{
  "dataset": "synthesized solo parts of chorales (CocoChorales)",
  "lr": 0.0028,
  "precondition_frequency": 16,
  "merge_dims": true,
  "weight_decay": 0.1
}
Rows from block 5, named by matrix and row number. Each number is 50 + 15 x the weight over its row's rms, rounded and kept within 0 to 99. All counts start at 0. After the name is the row's rms in percent of the matrix's.
# convs0: expand pointwise conv (model.blocks.5.convs.0.weight, 1200x200x1), inputs 0-199
convs0.567 099:44 58 61 41 42 68 43 46 60 66 26 25 53 41 52 79 57 61 70 42 99 40 57 34 53 52 45 38 59 42 67 13 52 32 55 51 47 67 69 54 55 51 57 31 69 50 48 58 49 46 37 40 47 34 32 26 84 39 57 39 52 59 41 55 35 77 63 55 58 13 71 77 31 54 47 39 62 55 81 62 44 32 64 77 32 68 62 36 42 56 74 37 33 35 56 51 72 43 40 61 39 43 42 42 48 65 32 60 80 60 42 46 50 41 61 49 47 59 20 56 37 42 61 71 47 26 89 47 44 68 53 59 34 55 36 39 48 60 54 43 83 51 67 45 62 22 62 60 31 51 34 37 48 52 37 50 31 28 42 46 36 34 43 29 50 40 84 15 36 21 75 51 55 61 32 77 74 50 39 59 41 34 38 50 58 51 56 30 53 68 46 63 56 31 65 51 35 41 54 47
convs0.568 099:43 18 18 41 51 37 64 61 38 53 37 36 41 52 46 72 58 41 48 52 68 46 34 35 70 77 50 66 42 56 36 63 39 53 48 58 37 60 66 66 43 16 57 59 82 26 38 32 37 13 33 36 62 57 47 42 71 41 78 53 61 47 73 35 37 38 76 87 36 53 45 76 32 46 45 49 59 24 30 47 13 47 61 47 52 51 60 77 67 44 41 53 40 54 54 50 70 56 55 74 32 54 39 35 41 55 50 44 20 59 57 46 47 44 56 53 64 75 78 48 47 40 39 32 57 39 70 44 33 31 25 55 50 46 37 40 40 04 52 49 66 55 44 65 62 25 56 62 49 38 61 61 58 72 40 72 34 48 71 63 36 18 38 62 68 61 63 41 59 52 43 52 44 71 69 34 63 67 44 56 31 68 38 37 66 77 60 32 71 66 65 52 42 25 51 64 48 36 55 46
convs0.569 103:35 42 44 41 51 61 39 67 47 53 48 81 34 62 54 44 51 38 53 32 34 35 51 41 69 51 40 51 59 67 71 44 36 40 46 64 60 53 56 43 64 40 29 38 34 58 42 62 61 48 84 55 48 67 80 32 33 15 66 54 49 61 54 48 66 59 55 31 32 30 39 45 77 57 38 42 57 46 65 35 50 65 75 81 53 48 69 57 44 46 67 28 43 57 66 28 68 22 55 58 59 64 59 33 10 84 46 36 43 59 67 43 36 62 48 22 63 31 63 81 51 81 47 50 43 36 48 36 55 37 68 53 22 96 57 46 28 28 81 63 49 69 32 40 43 70 63 37 38 10 47 51 32 56 67 56 48 32 40 61 32 82 75 40 53 70 45 55 48 61 57 43 53 52 49 46 36 55 37 63 50 43 19 34 55 53 41 43 52 72 51 46 30 31 48 66 53 63 50 58
convs0.570 103:36 73 48 37 41 41 38 52 47 60 82 46 68 37 44 36 45 56 31 48 53 36 59 24 47 37 50 41 59 64 55 23 65 39 68 44 71 62 40 76 43 09 12 50 58 53 75 42 49 45 51 51 31 59 31 59 71 41 63 52 37 60 63 56 34 72 39 47 50 52 51 68 33 60 46 61 71 53 25 26 78 19 27 62 38 49 48 37 59 45 33 46 43 59 95 50 68 27 78 72 74 46 64 31 17 51 52 50 56 53 55 42 62 27 56 47 48 38 39 45 23 44 64 47 35 21 59 54 51 56 49 35 45 76 37 67 51 53 59 62 38 51 63 82 58 38 51 53 50 30 67 45 53 61 50 41 56 45 84 18 33 54 56 57 51 40 59 47 44 56 34 48 51 50 60 19 43 53 49 68 29 44 38 26 44 34 33 44 67 18 54 64 82 55 37 38 56 21 34 65
convs0.571 091:68 31 50 49 73 66 47 42 64 23 59 40 19 38 50 75 44 42 45 40 41 52 58 43 56 32 21 70 71 44 51 66 38 30 53 58 43 45 74 84 45 40 52 40 68 69 56 51 49 55 40 65 28 53 53 53 53 68 77 42 77 85 16 48 47 63 57 83 85 54 49 50 59 67 80 56 43 59 45 64 45 61 42 30 39 56 53 54 64 58 59 47 35 29 36 34 60 59 23 45 41 50 68 23 36 47 40 42 47 54 29 28 46 54 59 47 21 63 53 36 33 62 39 62 41 34 50 59 61 50 57 44 21 50 83 35 62 59 57 72 43 88 57 68 41 83 49 57 59 45 55 48 52 41 26 39 47 50 41 42 69 46 58 34 81 12 60 39 65 05 49 30 45 62 48 32 50 47 55 55 49 58 73 54 57 62 54 46 47 51 67 67 42 68 75 38 71 41 39 33
convs0.572 098:48 55 50 73 71 61 62 51 37 25 71 41 42 77 24 62 27 29 51 42 54 43 72 54 34 47 33 67 71 50 61 32 40 52 47 47 44 58 42 77 61 59 37 36 80 59 39 47 38 29 46 35 36 52 69 57 59 69 56 43 48 67 17 87 31 39 57 45 70 42 20 38 43 37 56 62 81 56 54 44 50 26 58 48 51 55 35 51 35 49 46 51 40 48 49 64 51 37 21 48 65 42 71 26 42 42 55 65 65 54 26 38 41 46 72 53 50 51 28 79 79 60 37 34 73 23 55 50 38 59 60 31 28 60 46 74 33 41 22 35 39 71 61 56 41 37 51 44 54 48 42 66 23 49 21 53 42 30 48 51 12 54 47 43 81 29 64 66 34 45 49 59 79 17 49 50 64 66 74 52 59 44 27 77 37 32 50 36 46 47 28 42 39 39 39 56 53 68 59 57
convs0.573 100:40 46 43 59 43 57 54 30 69 19 71 79 34 60 56 59 34 57 37 28 60 56 38 58 53 78 42 55 38 44 57 67 44 70 54 17 73 39 42 56 56 45 44 41 65 38 50 39 71 39 49 43 44 11 66 60 56 30 54 42 88 64 34 73 64 51 31 77 56 64 61 71 65 45 64 32 64 55 40 38 45 40 46 53 42 62 47 56 65 58 21 29 35 90 60 44 60 61 34 51 25 53 69 49 40 61 38 44 44 66 66 50 41 71 44 49 26 65 43 41 38 00 43 58 58 36 85 52 54 56 66 22 56 55 51 17 66 48 44 44 34 48 53 49 57 63 50 33 58 23 63 49 53 53 51 70 46 37 41 61 57 43 26 49 36 31 43 30 37 30 41 27 66 54 45 70 70 58 35 48 33 46 35 35 47 19 52 59 32 64 41 41 49 45 40 55 64 81 30 31
convs0.574 102:51 66 71 40 85 29 66 26 55 37 30 51 45 48 69 46 52 28 48 17 55 48 49 62 51 44 48 45 51 54 45 60 86 48 25 55 60 48 50 30 81 52 56 51 56 74 62 43 54 48 63 66 75 22 50 65 51 42 35 67 91 49 66 48 47 24 31 58 70 85 65 45 59 33 53 63 48 62 52 69 67 64 47 59 44 39 70 56 33 26 61 58 65 20 46 48 55 83 21 45 59 50 30 23 25 53 36 64 34 77 67 53 66 75 59 65 58 44 56 59 67 31 61 26 60 39 35 59 54 60 74 23 40 53 68 34 43 87 50 63 42 37 64 59 22 47 37 39 51 29 54 36 45 40 41 64 71 72 25 42 57 36 61 35 51 43 54 33 46 71 77 43 59 62 37 57 49 76 42 49 55 46 53 43 48 46 42 54 66 63 34 62 76 44 43 52 32 62 59 46
convs0.575 106:58 40 72 51 42 80 81 22 64 44 33 37 35 40 59 28 62 49 45 46 38 42 44 51 78 57 54 45 60 71 38 47 80 54 77 34 60 54 53 56 48 62 37 50 44 31 42 35 31 32 27 44 34 84 59 40 51 33 81 36 61 42 57 48 73 64 29 52 42 42 74 51 52 57 56 44 53 53 57 32 28 66 74 47 92 70 47 55 70 17 46 93 45 33 53 51 69 46 33 26 52 46 32 58 48 37 64 72 39 32 53 68 37 36 51 53 67 35 72 56 28 30 34 33 78 55 39 41 60 38 74 58 38 65 48 62 40 60 62 44 62 69 56 59 54 68 43 70 17 47 45 52 65 37 61 68 41 49 52 44 53 41 31 55 38 52 57 49 69 35 31 56 47 49 73 45 29 36 54 50 24 43 39 63 46 54 10 45 51 45 53 34 81 29 66 41 64 50 61 22
convs0.576 096:53 28 46 41 26 45 50 58 64 43 27 72 94 56 47 70 40 61 39 66 36 55 77 51 49 32 49 55 44 33 48 63 24 61 64 48 49 61 26 87 55 48 39 43 23 53 42 24 53 64 44 38 56 40 62 41 51 39 44 53 70 47 70 45 29 81 34 47 55 35 40 32 40 86 37 78 45 36 41 25 66 58 31 29 31 62 23 61 22 62 56 45 53 45 22 49 43 53 53 57 45 73 53 64 44 49 21 67 83 57 49 74 29 55 65 49 39 51 56 36 67 24 13 51 50 56 78 66 45 65 76 48 48 38 48 51 33 27 68 56 64 54 68 33 51 57 28 42 74 42 63 63 52 35 45 68 45 55 40 58 39 44 70 45 69 61 39 37 67 41 43 56 46 56 39 48 69 55 41 25 55 67 62 46 38 90 53 62 53 37 68 63 51 39 75 44 38 57 39 35
convs0.577 097:46 44 47 69 33 73 67 73 30 29 52 59 52 33 51 60 22 51 68 52 43 59 57 45 72 32 31 61 48 40 50 62 45 42 50 66 62 29 81 29 41 65 33 50 67 55 45 27 65 34 40 43 28 42 29 35 66 59 62 45 43 54 34 48 39 61 64 88 56 52 61 51 43 45 73 52 64 46 41 41 61 47 46 31 24 51 82 59 62 66 51 71 62 53 65 36 72 59 59 56 63 37 64 30 90 59 37 56 55 58 46 54 29 72 16 28 59 49 58 52 38 54 31 16 47 27 56 31 60 36 48 58 53 40 31 42 37 58 19 47 43 56 33 98 69 27 37 33 60 28 80 82 41 57 42 39 30 51 77 35 47 61 45 31 66 51 46 32 48 63 70 32 59 31 40 61 60 73 73 32 65 53 70 38 50 43 51 65 57 44 55 75 56 53 53 44 43 49 47 39
convs0.578 098:63 46 54 42 34 44 72 67 36 36 68 71 45 42 57 37 51 55 36 55 23 55 52 45 65 49 19 50 68 47 34 24 49 34 36 49 50 24 48 44 61 55 39 66 28 56 59 70 67 24 67 27 40 73 39 39 74 25 60 53 52 47 60 42 31 27 33 79 25 66 69 60 46 64 54 59 62 64 39 39 63 36 71 34 87 55 54 67 36 56 69 69 52 71 39 33 52 47 37 80 29 60 65 09 81 48 44 53 68 34 46 64 49 40 40 34 31 48 54 54 17 57 61 46 40 44 46 21 44 39 67 73 55 46 59 51 55 39 62 70 46 62 23 45 62 55 32 57 49 26 81 59 49 40 60 47 38 49 36 48 60 57 37 62 66 24 49 22 63 69 26 43 43 54 48 48 59 46 63 71 55 60 38 37 84 45 31 53 54 52 60 19 36 28 36 48 74 64 62 65
convs0.579 096:66 65 63 53 29 51 52 69 37 72 94 56 52 43 28 29 60 59 21 56 38 53 55 61 37 29 42 58 66 28 66 48 36 70 42 33 55 34 61 42 48 62 57 65 29 71 52 58 78 42 62 55 37 65 77 48 61 28 64 70 41 51 17 88 51 42 57 46 47 72 39 65 71 35 78 63 55 68 43 69 48 44 73 34 57 41 51 45 59 42 56 44 67 56 28 49 51 33 38 06 32 39 35 34 47 29 59 35 68 48 37 51 61 62 70 55 52 46 57 38 66 61 47 36 47 23 50 53 60 57 13 93 41 51 52 26 46 49 33 67 49 46 72 60 60 42 55 55 54 48 76 78 53 66 48 23 45 60 47 61 31 60 52 48 26 62 32 47 74 59 64 46 73 33 48 59 66 59 72 59 44 39 18 40 43 66 70 38 33 37 51 37 52 56 50 58 53 63 31 38
convs0.580 100:49 33 67 39 33 59 64 64 24 50 76 55 61 45 39 67 28 47 56 55 50 30 34 38 48 70 55 76 43 21 43 79 52 45 69 31 28 67 71 46 56 44 36 57 50 49 55 53 63 53 46 56 36 52 22 55 47 46 55 60 32 41 14 46 18 42 72 66 47 43 66 21 40 80 58 50 48 53 36 42 17 70 21 69 76 70 35 41 47 38 48 25 81 41 49 70 60 40 44 56 53 58 72 67 78 35 63 68 70 57 63 39 30 45 46 74 61 63 65 71 18 49 40 38 78 55 49 61 68 58 71 45 41 65 53 45 68 50 27 22 43 44 38 56 28 84 41 58 51 51 38 67 53 52 38 60 29 44 52 41 67 40 57 25 32 56 40 55 52 45 34 38 57 53 41 51 69 36 33 59 25 54 56 38 52 30 55 29 39 38 80 43 79 59 42 70 60 60 53 47
convs0.581 108:53 48 24 42 63 53 49 39 54 51 24 59 48 39 49 73 70 50 58 67 42 69 25 71 56 61 60 16 54 28 58 55 59 48 46 73 87 49 60 47 38 46 35 68 74 43 20 37 48 52 37 36 55 27 77 59 74 61 32 53 59 34 35 49 47 53 72 70 33 27 42 74 68 35 60 44 46 59 31 44 60 53 39 38 37 58 47 61 59 56 51 59 45 64 53 53 54 52 61 54 75 37 69 54 50 67 51 50 59 55 44 53 57 61 30 57 59 73 37 29 44 50 53 59 65 61 55 10 31 56 64 20 43 35 43 34 30 50 49 29 44 34 66 54 51 71 62 31 48 33 23 28 48 53 22 16 39 45 29 47 41 68 30 69 57 70 40 28 70 55 47 39 45 43 82 51 49 36 37 44 52 25 75 27 50 31 37 04 24 75 63 36 55 56 42 29 34 54 32 59
convs0.582 105:40 43 63 71 54 61 60 51 58 36 54 66 46 60 49 52 49 70 48 51 33 41 82 63 50 31 43 41 49 65 61 34 33 39 55 53 52 62 52 33 48 43 76 44 77 46 57 83 10 46 72 29 51 79 54 43 65 68 33 42 47 19 60 24 68 33 56 50 72 48 49 59 61 26 35 39 49 61 67 62 12 47 29 55 57 52 37 29 49 36 24 48 37 28 10 43 55 46 50 72 70 64 60 58 40 68 55 53 35 28 68 26 53 94 46 50 90 48 46 62 52 54 52 31 56 71 40 45 58 46 35 35 51 55 22 85 51 43 74 55 51 56 67 54 29 53 22 50 61 19 43 49 48 49 41 31 63 77 54 55 65 28 63 39 49 46 59 49 42 48 50 53 44 68 58 69 37 51 58 60 39 38 33 58 81 28 57 55 45 52 37 26 32 60 29 38 34 55 44 32
convs0.583 105:68 92 50 30 47 66 58 50 70 39 31 66 55 36 65 54 37 46 86 57 67 57 19 48 25 55 51 61 67 51 52 80 57 63 38 25 44 87 41 63 49 39 51 42 71 59 38 63 57 59 45 41 30 49 71 91 52 48 54 34 45 47 39 77 33 50 40 60 62 56 59 56 57 65 27 60 67 43 56 62 41 33 28 48 41 52 47 52 38 29 55 56 45 35 26 60 45 18 30 44 64 49 75 79 49 75 25 29 33 65 44 51 42 85 63 72 30 53 64 53 39 58 42 68 63 42 63 71 61 39 86 39 48 67 73 44 48 34 32 57 36 46 45 61 51 37 66 54 15 56 54 45 42 50 56 41 76 70 65 42 61 72 38 66 57 44 40 43 58 54 60 57 73 62 46 50 49 61 38 66 58 70 52 58 54 21 47 48 69 33 54 49 83 53 50 52 18 49 39 67
convs0.584 099:61 37 30 62 47 57 56 47 73 70 53 48 83 69 44 21 46 81 24 45 29 47 39 84 53 44 51 54 44 53 44 62 70 47 71 62 27 36 56 37 46 59 56 72 45 28 56 61 34 59 35 42 44 31 44 72 31 23 33 43 46 41 47 58 46 58 47 54 38 31 41 54 45 56 37 47 59 59 57 54 40 48 61 50 52 63 37 46 36 22 77 41 70 76 53 73 50 27 33 39 75 59 67 72 36 65 39 27 70 55 48 51 55 60 93 49 58 52 62 23 79 37 63 63 44 69 48 52 57 35 61 45 69 46 46 57 77 52 42 46 70 49 37 13 54 66 54 10 49 64 36 46 57 62 36 29 55 32 51 74 52 29 42 43 27 41 30 63 47 73 60 68 59 50 47 51 68 46 64 59 58 34 49 58 52 70 55 57 33 12 74 64 77 50 67 32 34 60 77 59
convs0.585 104:56 60 63 25 54 82 60 71 23 45 70 49 38 38 56 41 37 56 45 72 56 50 28 30 40 57 30 60 51 50 63 44 58 43 59 62 40 34 26 63 45 73 54 68 71 57 55 23 61 30 38 62 38 44 50 48 41 50 76 48 42 48 38 39 45 42 61 37 46 52 63 44 52 69 60 48 50 24 49 46 35 66 55 22 50 45 36 34 63 65 40 57 65 92 52 62 41 48 59 46 42 42 47 76 59 65 40 81 71 82 58 55 39 57 40 54 51 57 32 51 50 51 52 72 51 53 47 34 66 77 60 70 80 46 80 55 32 79 52 57 67 63 85 52 54 55 59 76 41 38 68 67 57 54 27 32 67 64 44 76 12 31 59 69 62 51 52 21 60 47 35 56 50 36 34 16 62 29 49 67 41 66 42 22 49 61 31 53 31 72 71 50 49 32 39 80 65 64 26 49
convs0.586 102:46 74 45 59 39 36 39 30 75 30 61 52 46 28 44 75 65 40 55 51 84 74 78 53 60 64 37 63 55 49 43 58 95 47 26 42 59 43 49 39 47 59 45 54 66 60 60 40 22 45 55 76 56 53 35 58 35 45 70 60 33 58 79 43 34 73 46 31 55 44 50 42 61 43 25 53 65 43 45 25 66 57 41 34 45 56 18 40 80 28 36 38 25 30 52 36 53 52 30 58 61 38 61 35 63 38 28 45 34 56 41 34 51 62 25 45 51 63 53 13 59 36 59 38 13 55 39 66 53 60 55 63 67 49 49 47 38 39 44 46 70 38 61 93 37 47 54 73 53 55 65 64 45 32 39 46 29 53 58 56 39 24 35 43 38 27 46 30 65 65 58 39 30 52 63 50 26 84 33 40 40 68 51 29 64 59 59 22 43 40 36 51 27 45 34 45 36 51 63 75
convs0.587 110:39 75 74 80 46 54 40 31 71 60 63 58 55 35 54 67 29 63 54 60 66 32 56 32 47 51 52 30 44 43 59 47 34 53 25 66 38 55 42 32 49 46 65 70 58 24 52 46 41 43 67 37 41 50 61 65 52 41 68 74 44 50 52 55 41 63 19 64 79 33 31 51 49 66 65 36 57 42 50 33 56 33 57 53 63 84 57 46 26 56 49 44 33 70 73 59 65 77 59 34 46 59 82 45 25 50 69 58 44 64 75 41 48 50 67 79 48 69 38 12 55 41 56 47 39 27 16 23 65 87 67 54 63 41 64 53 55 69 56 65 38 31 38 67 36 36 47 50 60 34 59 35 54 28 48 70 38 70 49 61 50 45 57 32 47 59 47 68 54 24 51 58 50 55 58 53 27 80 58 23 45 18 24 60 43 61 62 83 55 32 43 64 38 66 55 34 60 44 32 46
convs0.588 101:55 69 50 69 38 66 28 38 34 48 40 40 43 34 61 53 22 32 36 44 77 50 37 73 44 35 37 52 49 47 63 61 48 47 60 35 74 38 45 54 71 53 35 45 69 60 56 45 46 62 64 38 60 54 99 37 47 48 45 40 68 37 58 45 99 47 48 54 38 54 62 52 54 32 48 41 53 60 49 52 29 46 43 47 65 65 48 58 73 30 62 34 39 55 41 26 43 41 31 78 45 54 56 04 58 37 30 47 63 43 60 37 33 42 59 50 54 58 34 49 80 32 29 69 58 47 99 57 52 37 29 40 62 49 53 41 31 42 49 51 55 69 60 57 38 27 39 69 51 44 79 78 40 71 62 66 76 62 67 42 59 46 58 33 71 37 85 29 56 65 66 49 28 61 42 41 54 45 52 55 54 39 46 28 82 60 26 75 52 46 69 47 58 71 56 39 20 49 60 38
convs0.589 100:39 35 35 37 88 41 44 30 76 66 60 64 54 47 65 43 66 49 55 38 40 43 40 52 25 76 11 64 62 37 58 50 35 58 75 73 58 33 38 30 61 46 50 48 34 46 52 38 30 49 66 44 39 51 59 51 57 42 42 42 78 36 51 39 66 51 38 54 71 59 40 45 52 40 37 55 61 72 53 65 55 57 47 11 47 72 58 72 54 52 66 49 49 67 42 62 44 50 73 61 58 63 46 17 40 46 35 41 24 32 12 76 60 63 77 32 64 34 52 53 84 68 44 37 53 54 49 50 34 70 59 59 28 36 69 23 64 29 74 53 47 20 83 59 48 37 41 31 68 49 50 55 54 76 37 69 37 62 54 67 49 55 52 25 58 41 72 48 57 13 64 63 29 56 45 43 46 40 75 68 71 49 55 33 48 52 37 51 58 52 35 45 40 24 42 58 79 52 70 51
convs0.590 098:36 45 54 20 36 22 63 50 22 60 39 38 50 68 58 79 22 35 43 57 35 25 80 28 43 43 45 44 44 18 60 44 36 60 53 66 63 38 77 68 68 52 49 69 54 38 54 52 70 41 60 50 16 50 68 54 48 49 79 39 47 51 52 77 62 34 65 48 68 38 25 62 74 49 55 44 42 32 55 50 41 51 53 37 48 59 42 75 29 47 69 50 42 66 44 46 34 50 39 57 44 64 52 66 69 31 45 44 92 59 39 56 31 54 55 31 61 52 48 37 59 06 22 58 56 50 53 64 42 62 47 59 68 56 50 52 35 42 50 37 58 73 42 46 64 49 63 40 74 26 64 69 43 53 38 68 68 50 12 39 58 70 32 49 42 45 51 34 42 39 81 59 77 41 66 45 43 21 43 42 62 46 64 44 44 49 51 80 63 50 61 59 40 31 47 73 36 75 72 15
convs0.591 100:41 53 85 51 30 42 52 64 71 46 44 64 84 41 48 53 58 24 88 46 53 59 29 34 32 48 38 27 50 55 46 37 56 40 66 50 47 67 54 32 59 40 74 48 53 70 40 47 51 61 58 55 59 39 19 81 74 31 42 30 53 75 64 45 37 48 48 46 45 59 64 60 61 56 54 33 63 32 63 49 54 80 36 60 55 57 53 60 49 49 54 31 32 38 41 51 47 60 55 61 49 44 61 70 55 53 17 22 81 71 25 35 42 19 44 78 52 68 64 43 44 67 29 83 27 58 34 46 65 51 08 46 50 67 62 48 20 29 76 35 34 53 68 65 68 55 51 67 40 55 39 58 41 47 34 67 29 45 57 70 45 29 70 51 79 48 55 51 51 57 25 29 59 58 24 57 50 50 70 67 74 60 51 62 45 74 60 33 43 79 43 51 33 43 56 57 42 52 45 36
convs0.592 098:61 70 46 59 47 45 33 47 82 40 57 51 55 68 21 67 64 43 24 57 43 34 23 56 45 29 43 51 28 47 38 43 58 43 48 39 44 33 36 58 45 42 82 75 38 49 32 42 72 50 71 71 28 38 46 60 35 50 59 41 53 45 58 21 60 60 22 24 43 69 78 33 71 69 65 45 63 40 47 55 44 44 42 66 41 81 73 40 22 34 43 52 37 51 53 52 58 50 47 70 60 74 36 33 28 41 39 51 56 47 47 53 35 28 24 36 50 62 55 66 36 38 49 54 50 49 23 55 75 25 58 47 51 37 72 52 39 67 29 43 75 63 24 61 59 60 45 74 35 54 45 56 66 58 24 48 67 43 73 46 95 33 72 39 42 50 51 70 23 46 59 44 59 32 52 38 37 37 52 50 67 36 38 29 67 45 28 62 61 55 81 46 43 60 47 72 48 38 83 77
convs0.593 092:64 76 31 47 53 48 50 61 43 79 54 41 47 66 29 26 62 45 58 57 43 33 34 27 43 51 46 31 42 54 37 62 15 59 33 54 46 35 90 24 44 57 39 57 42 64 62 36 59 69 69 47 38 45 53 68 38 58 47 64 73 34 47 35 45 38 37 73 09 45 30 32 61 53 46 40 57 57 43 25 20 23 55 35 81 59 65 51 32 55 34 57 59 76 51 39 74 23 61 64 37 54 22 24 65 70 60 48 48 71 38 54 34 34 41 68 52 57 69 58 54 36 70 55 37 59 27 60 52 29 50 65 69 49 57 38 51 63 40 65 37 56 33 49 60 72 53 15 81 58 55 32 66 32 40 58 51 56 68 49 70 32 63 37 66 38 34 28 26 74 58 61 68 45 51 49 65 49 43 72 43 64 59 23 58 65 42 43 71 36 65 55 33 40 50 66 52 27 66 43
convs0.594 094:40 47 92 52 64 55 51 72 38 41 46 50 35 55 50 46 41 50 53 61 31 31 60 50 65 39 84 39 39 37 61 63 71 67 55 14 75 47 35 53 19 31 32 24 26 40 70 41 66 74 35 38 48 41 43 50 70 75 27 46 48 53 42 32 22 59 42 47 81 66 56 52 73 29 35 49 56 57 61 46 55 58 45 53 52 37 33 24 47 38 61 59 68 34 28 48 51 65 30 53 32 66 42 55 35 49 57 48 25 42 45 43 37 38 34 53 41 19 60 81 50 50 38 57 62 46 56 46 67 28 78 56 66 26 36 45 78 64 67 29 43 65 55 52 52 32 74 53 23 43 65 64 49 67 53 35 73 63 61 52 55 60 76 34 64 71 50 40 75 50 55 35 28 60 72 45 19 52 58 56 38 84 30 49 52 55 64 66 62 47 55 40 46 40 72 23 71 47 59 43
convs0.595 104:61 57 50 67 14 39 35 62 46 54 63 40 59 58 87 64 76 59 56 51 76 78 25 30 46 51 66 69 52 25 56 50 26 50 43 52 57 52 40 39 53 47 38 45 27 29 44 45 76 46 57 49 30 45 58 52 53 43 69 36 41 43 59 39 67 43 44 40 50 63 74 22 30 55 62 48 37 58 63 44 49 47 19 49 95 47 23 52 54 67 30 48 46 41 56 21 57 55 49 48 49 42 44 52 50 46 68 56 45 37 52 38 35 54 74 57 64 52 24 45 59 62 59 73 46 40 51 40 40 58 45 41 28 51 66 35 24 53 55 72 43 54 52 47 41 74 50 61 63 16 83 43 72 39 49 32 38 62 54 45 41 50 57 79 74 32 21 54 65 24 56 53 55 44 20 29 74 39 24 31 74 56 53 69 42 20 43 34 29 75 44 23 43 28 67 63 69 66 38 56
convs0.596 098:26 49 46 59 45 75 64 62 32 61 79 85 24 63 53 37 52 50 41 63 54 40 36 36 41 57 81 32 50 37 62 34 49 74 73 55 45 62 92 58 35 53 68 47 60 34 64 57 48 73 37 59 56 75 62 70 80 62 57 50 61 73 37 63 31 46 62 34 49 28 59 60 30 41 54 79 70 63 39 39 59 27 63 42 27 33 34 39 78 57 97 48 43 24 37 52 73 29 50 40 68 54 84 46 24 43 57 42 47 51 74 40 54 41 63 53 32 34 56 63 55 56 33 52 59 53 56 67 55 64 59 42 69 52 57 52 46 62 52 56 53 31 54 63 40 48 72 47 45 30 53 75 45 32 45 67 25 48 55 66 54 64 33 47 17 45 28 55 58 74 31 47 60 55 31 44 43 49 43 35 29 91 35 45 53 54 44 28 43 65 71 49 49 69 51 32 46 54 38 51
convs0.597 109:51 53 52 37 14 54 64 59 55 51 33 57 56 59 60 57 54 48 65 53 64 48 43 13 42 48 26 57 33 58 58 42 75 65 49 69 51 43 48 30 29 59 87 48 62 86 83 72 68 37 42 83 40 55 66 82 76 55 68 52 52 35 49 49 40 68 36 55 38 55 58 57 67 62 32 46 67 58 40 62 63 66 68 42 49 25 52 46 63 42 38 86 00 47 36 48 32 53 35 54 56 35 30 75 56 37 49 66 43 24 50 57 49 57 43 61 39 71 49 46 47 55 44 59 42 58 55 47 26 65 65 58 27 50 46 34 55 49 59 62 67 17 69 20 43 53 40 53 29 43 46 34 51 41 20 60 39 57 51 63 56 52 22 45 40 43 36 32 36 60 34 78 54 47 50 58 35 59 68 19 71 44 62 71 49 63 69 40 57 35 61 50 60 57 83 37 51 64 80 54
convs0.598 092:44 73 48 53 45 65 39 65 57 48 53 51 61 35 53 65 46 36 80 61 53 43 51 58 42 31 15 46 55 50 32 57 51 49 39 37 40 34 52 56 51 59 45 31 40 68 42 46 75 58 64 31 33 41 33 76 50 45 75 44 86 52 38 48 30 60 34 71 62 08 58 19 38 71 55 66 57 43 59 62 57 58 35 56 58 58 69 46 50 39 27 38 53 48 40 26 03 47 67 65 50 42 72 42 60 33 37 35 76 66 22 55 57 62 61 51 42 69 52 77 42 47 51 51 42 19 48 64 53 38 40 23 49 45 49 74 22 46 51 16 49 22 59 48 66 77 46 90 79 39 41 55 26 63 48 74 48 38 73 57 49 55 42 67 48 45 38 39 44 28 60 38 48 84 42 68 52 25 28 64 61 32 46 63 56 35 51 38 64 72 52 53 41 48 43 44 63 65 68 44
convs0.599 088:84 19 78 28 37 44 57 54 31 40 63 62 55 59 48 89 35 50 64 57 48 61 46 34 60 33 42 55 52 51 48 39 31 65 35 18 43 39 56 57 41 69 43 65 58 88 65 74 48 42 35 61 37 48 39 52 57 47 65 57 58 43 10 43 59 74 62 49 45 65 52 85 35 40 55 68 73 43 46 58 72 52 53 53 56 51 32 30 52 57 11 21 36 55 44 43 63 67 15 53 28 52 71 43 57 44 39 50 62 44 56 52 50 41 31 36 58 76 30 26 63 28 44 27 36 35 34 46 69 72 51 50 40 70 73 39 44 33 42 40 25 41 22 60 57 55 52 28 53 52 26 66 61 73 65 32 54 39 50 50 55 80 43 44 38 18 22 64 57 30 30 26 60 49 58 66 67 55 47 54 64 41 47 39 70 48 46 27 37 45 58 48 70 53 57 53 37 47 61 41
convs0.600 087:26 46 42 56 56 48 51 55 65 41 39 48 26 49 59 20 64 52 82 33 32 86 28 64 66 42 10 59 76 41 51 48 60 52 54 54 54 47 33 61 68 51 35 56 41 54 25 71 37 50 08 48 46 35 46 47 78 22 39 52 51 34 80 45 57 41 55 56 57 62 31 65 45 53 54 00 15 61 48 49 24 41 51 51 35 46 60 31 47 53 44 49 57 59 44 74 55 58 59 23 47 50 37 59 44 63 40 16 50 51 43 52 41 30 70 62 71 48 66 47 61 79 51 57 40 59 52 34 39 35 62 39 29 52 42 60 61 42 55 56 60 38 34 68 68 47 13 72 32 35 50 52 61 45 26 66 37 36 46 48 34 63 49 44 44 57 21 36 45 49 47 58 68 78 66 61 41 47 33 54 27 55 51 33 68 10 39 55 39 21 56 67 53 38 34 43 40 42 54 63
convs0.601 115:45 42 36 46 78 39 84 62 45 47 18 44 77 49 42 45 33 58 36 59 49 47 55 71 27 20 56 10 63 60 44 30 36 52 43 56 31 72 37 46 61 45 44 58 57 73 73 31 53 68 52 69 54 43 79 45 42 36 73 53 42 53 46 60 28 68 41 52 53 45 36 49 50 50 43 61 40 62 41 60 67 33 31 36 40 57 31 73 32 58 47 74 54 29 40 69 51 75 52 53 67 19 41 70 82 41 54 25 36 37 51 50 49 65 65 31 56 35 43 45 37 60 80 54 56 52 61 46 49 46 47 16 43 66 56 61 19 55 51 69 39 46 49 46 44 72 56 12 64 47 67 74 42 68 42 48 42 63 38 32 37 33 42 59 73 34 51 72 52 51 77 49 53 43 10 40 51 58 58 79 15 51 62 35 53 57 43 38 43 40 36 84 57 50 50 68 50 72 39 68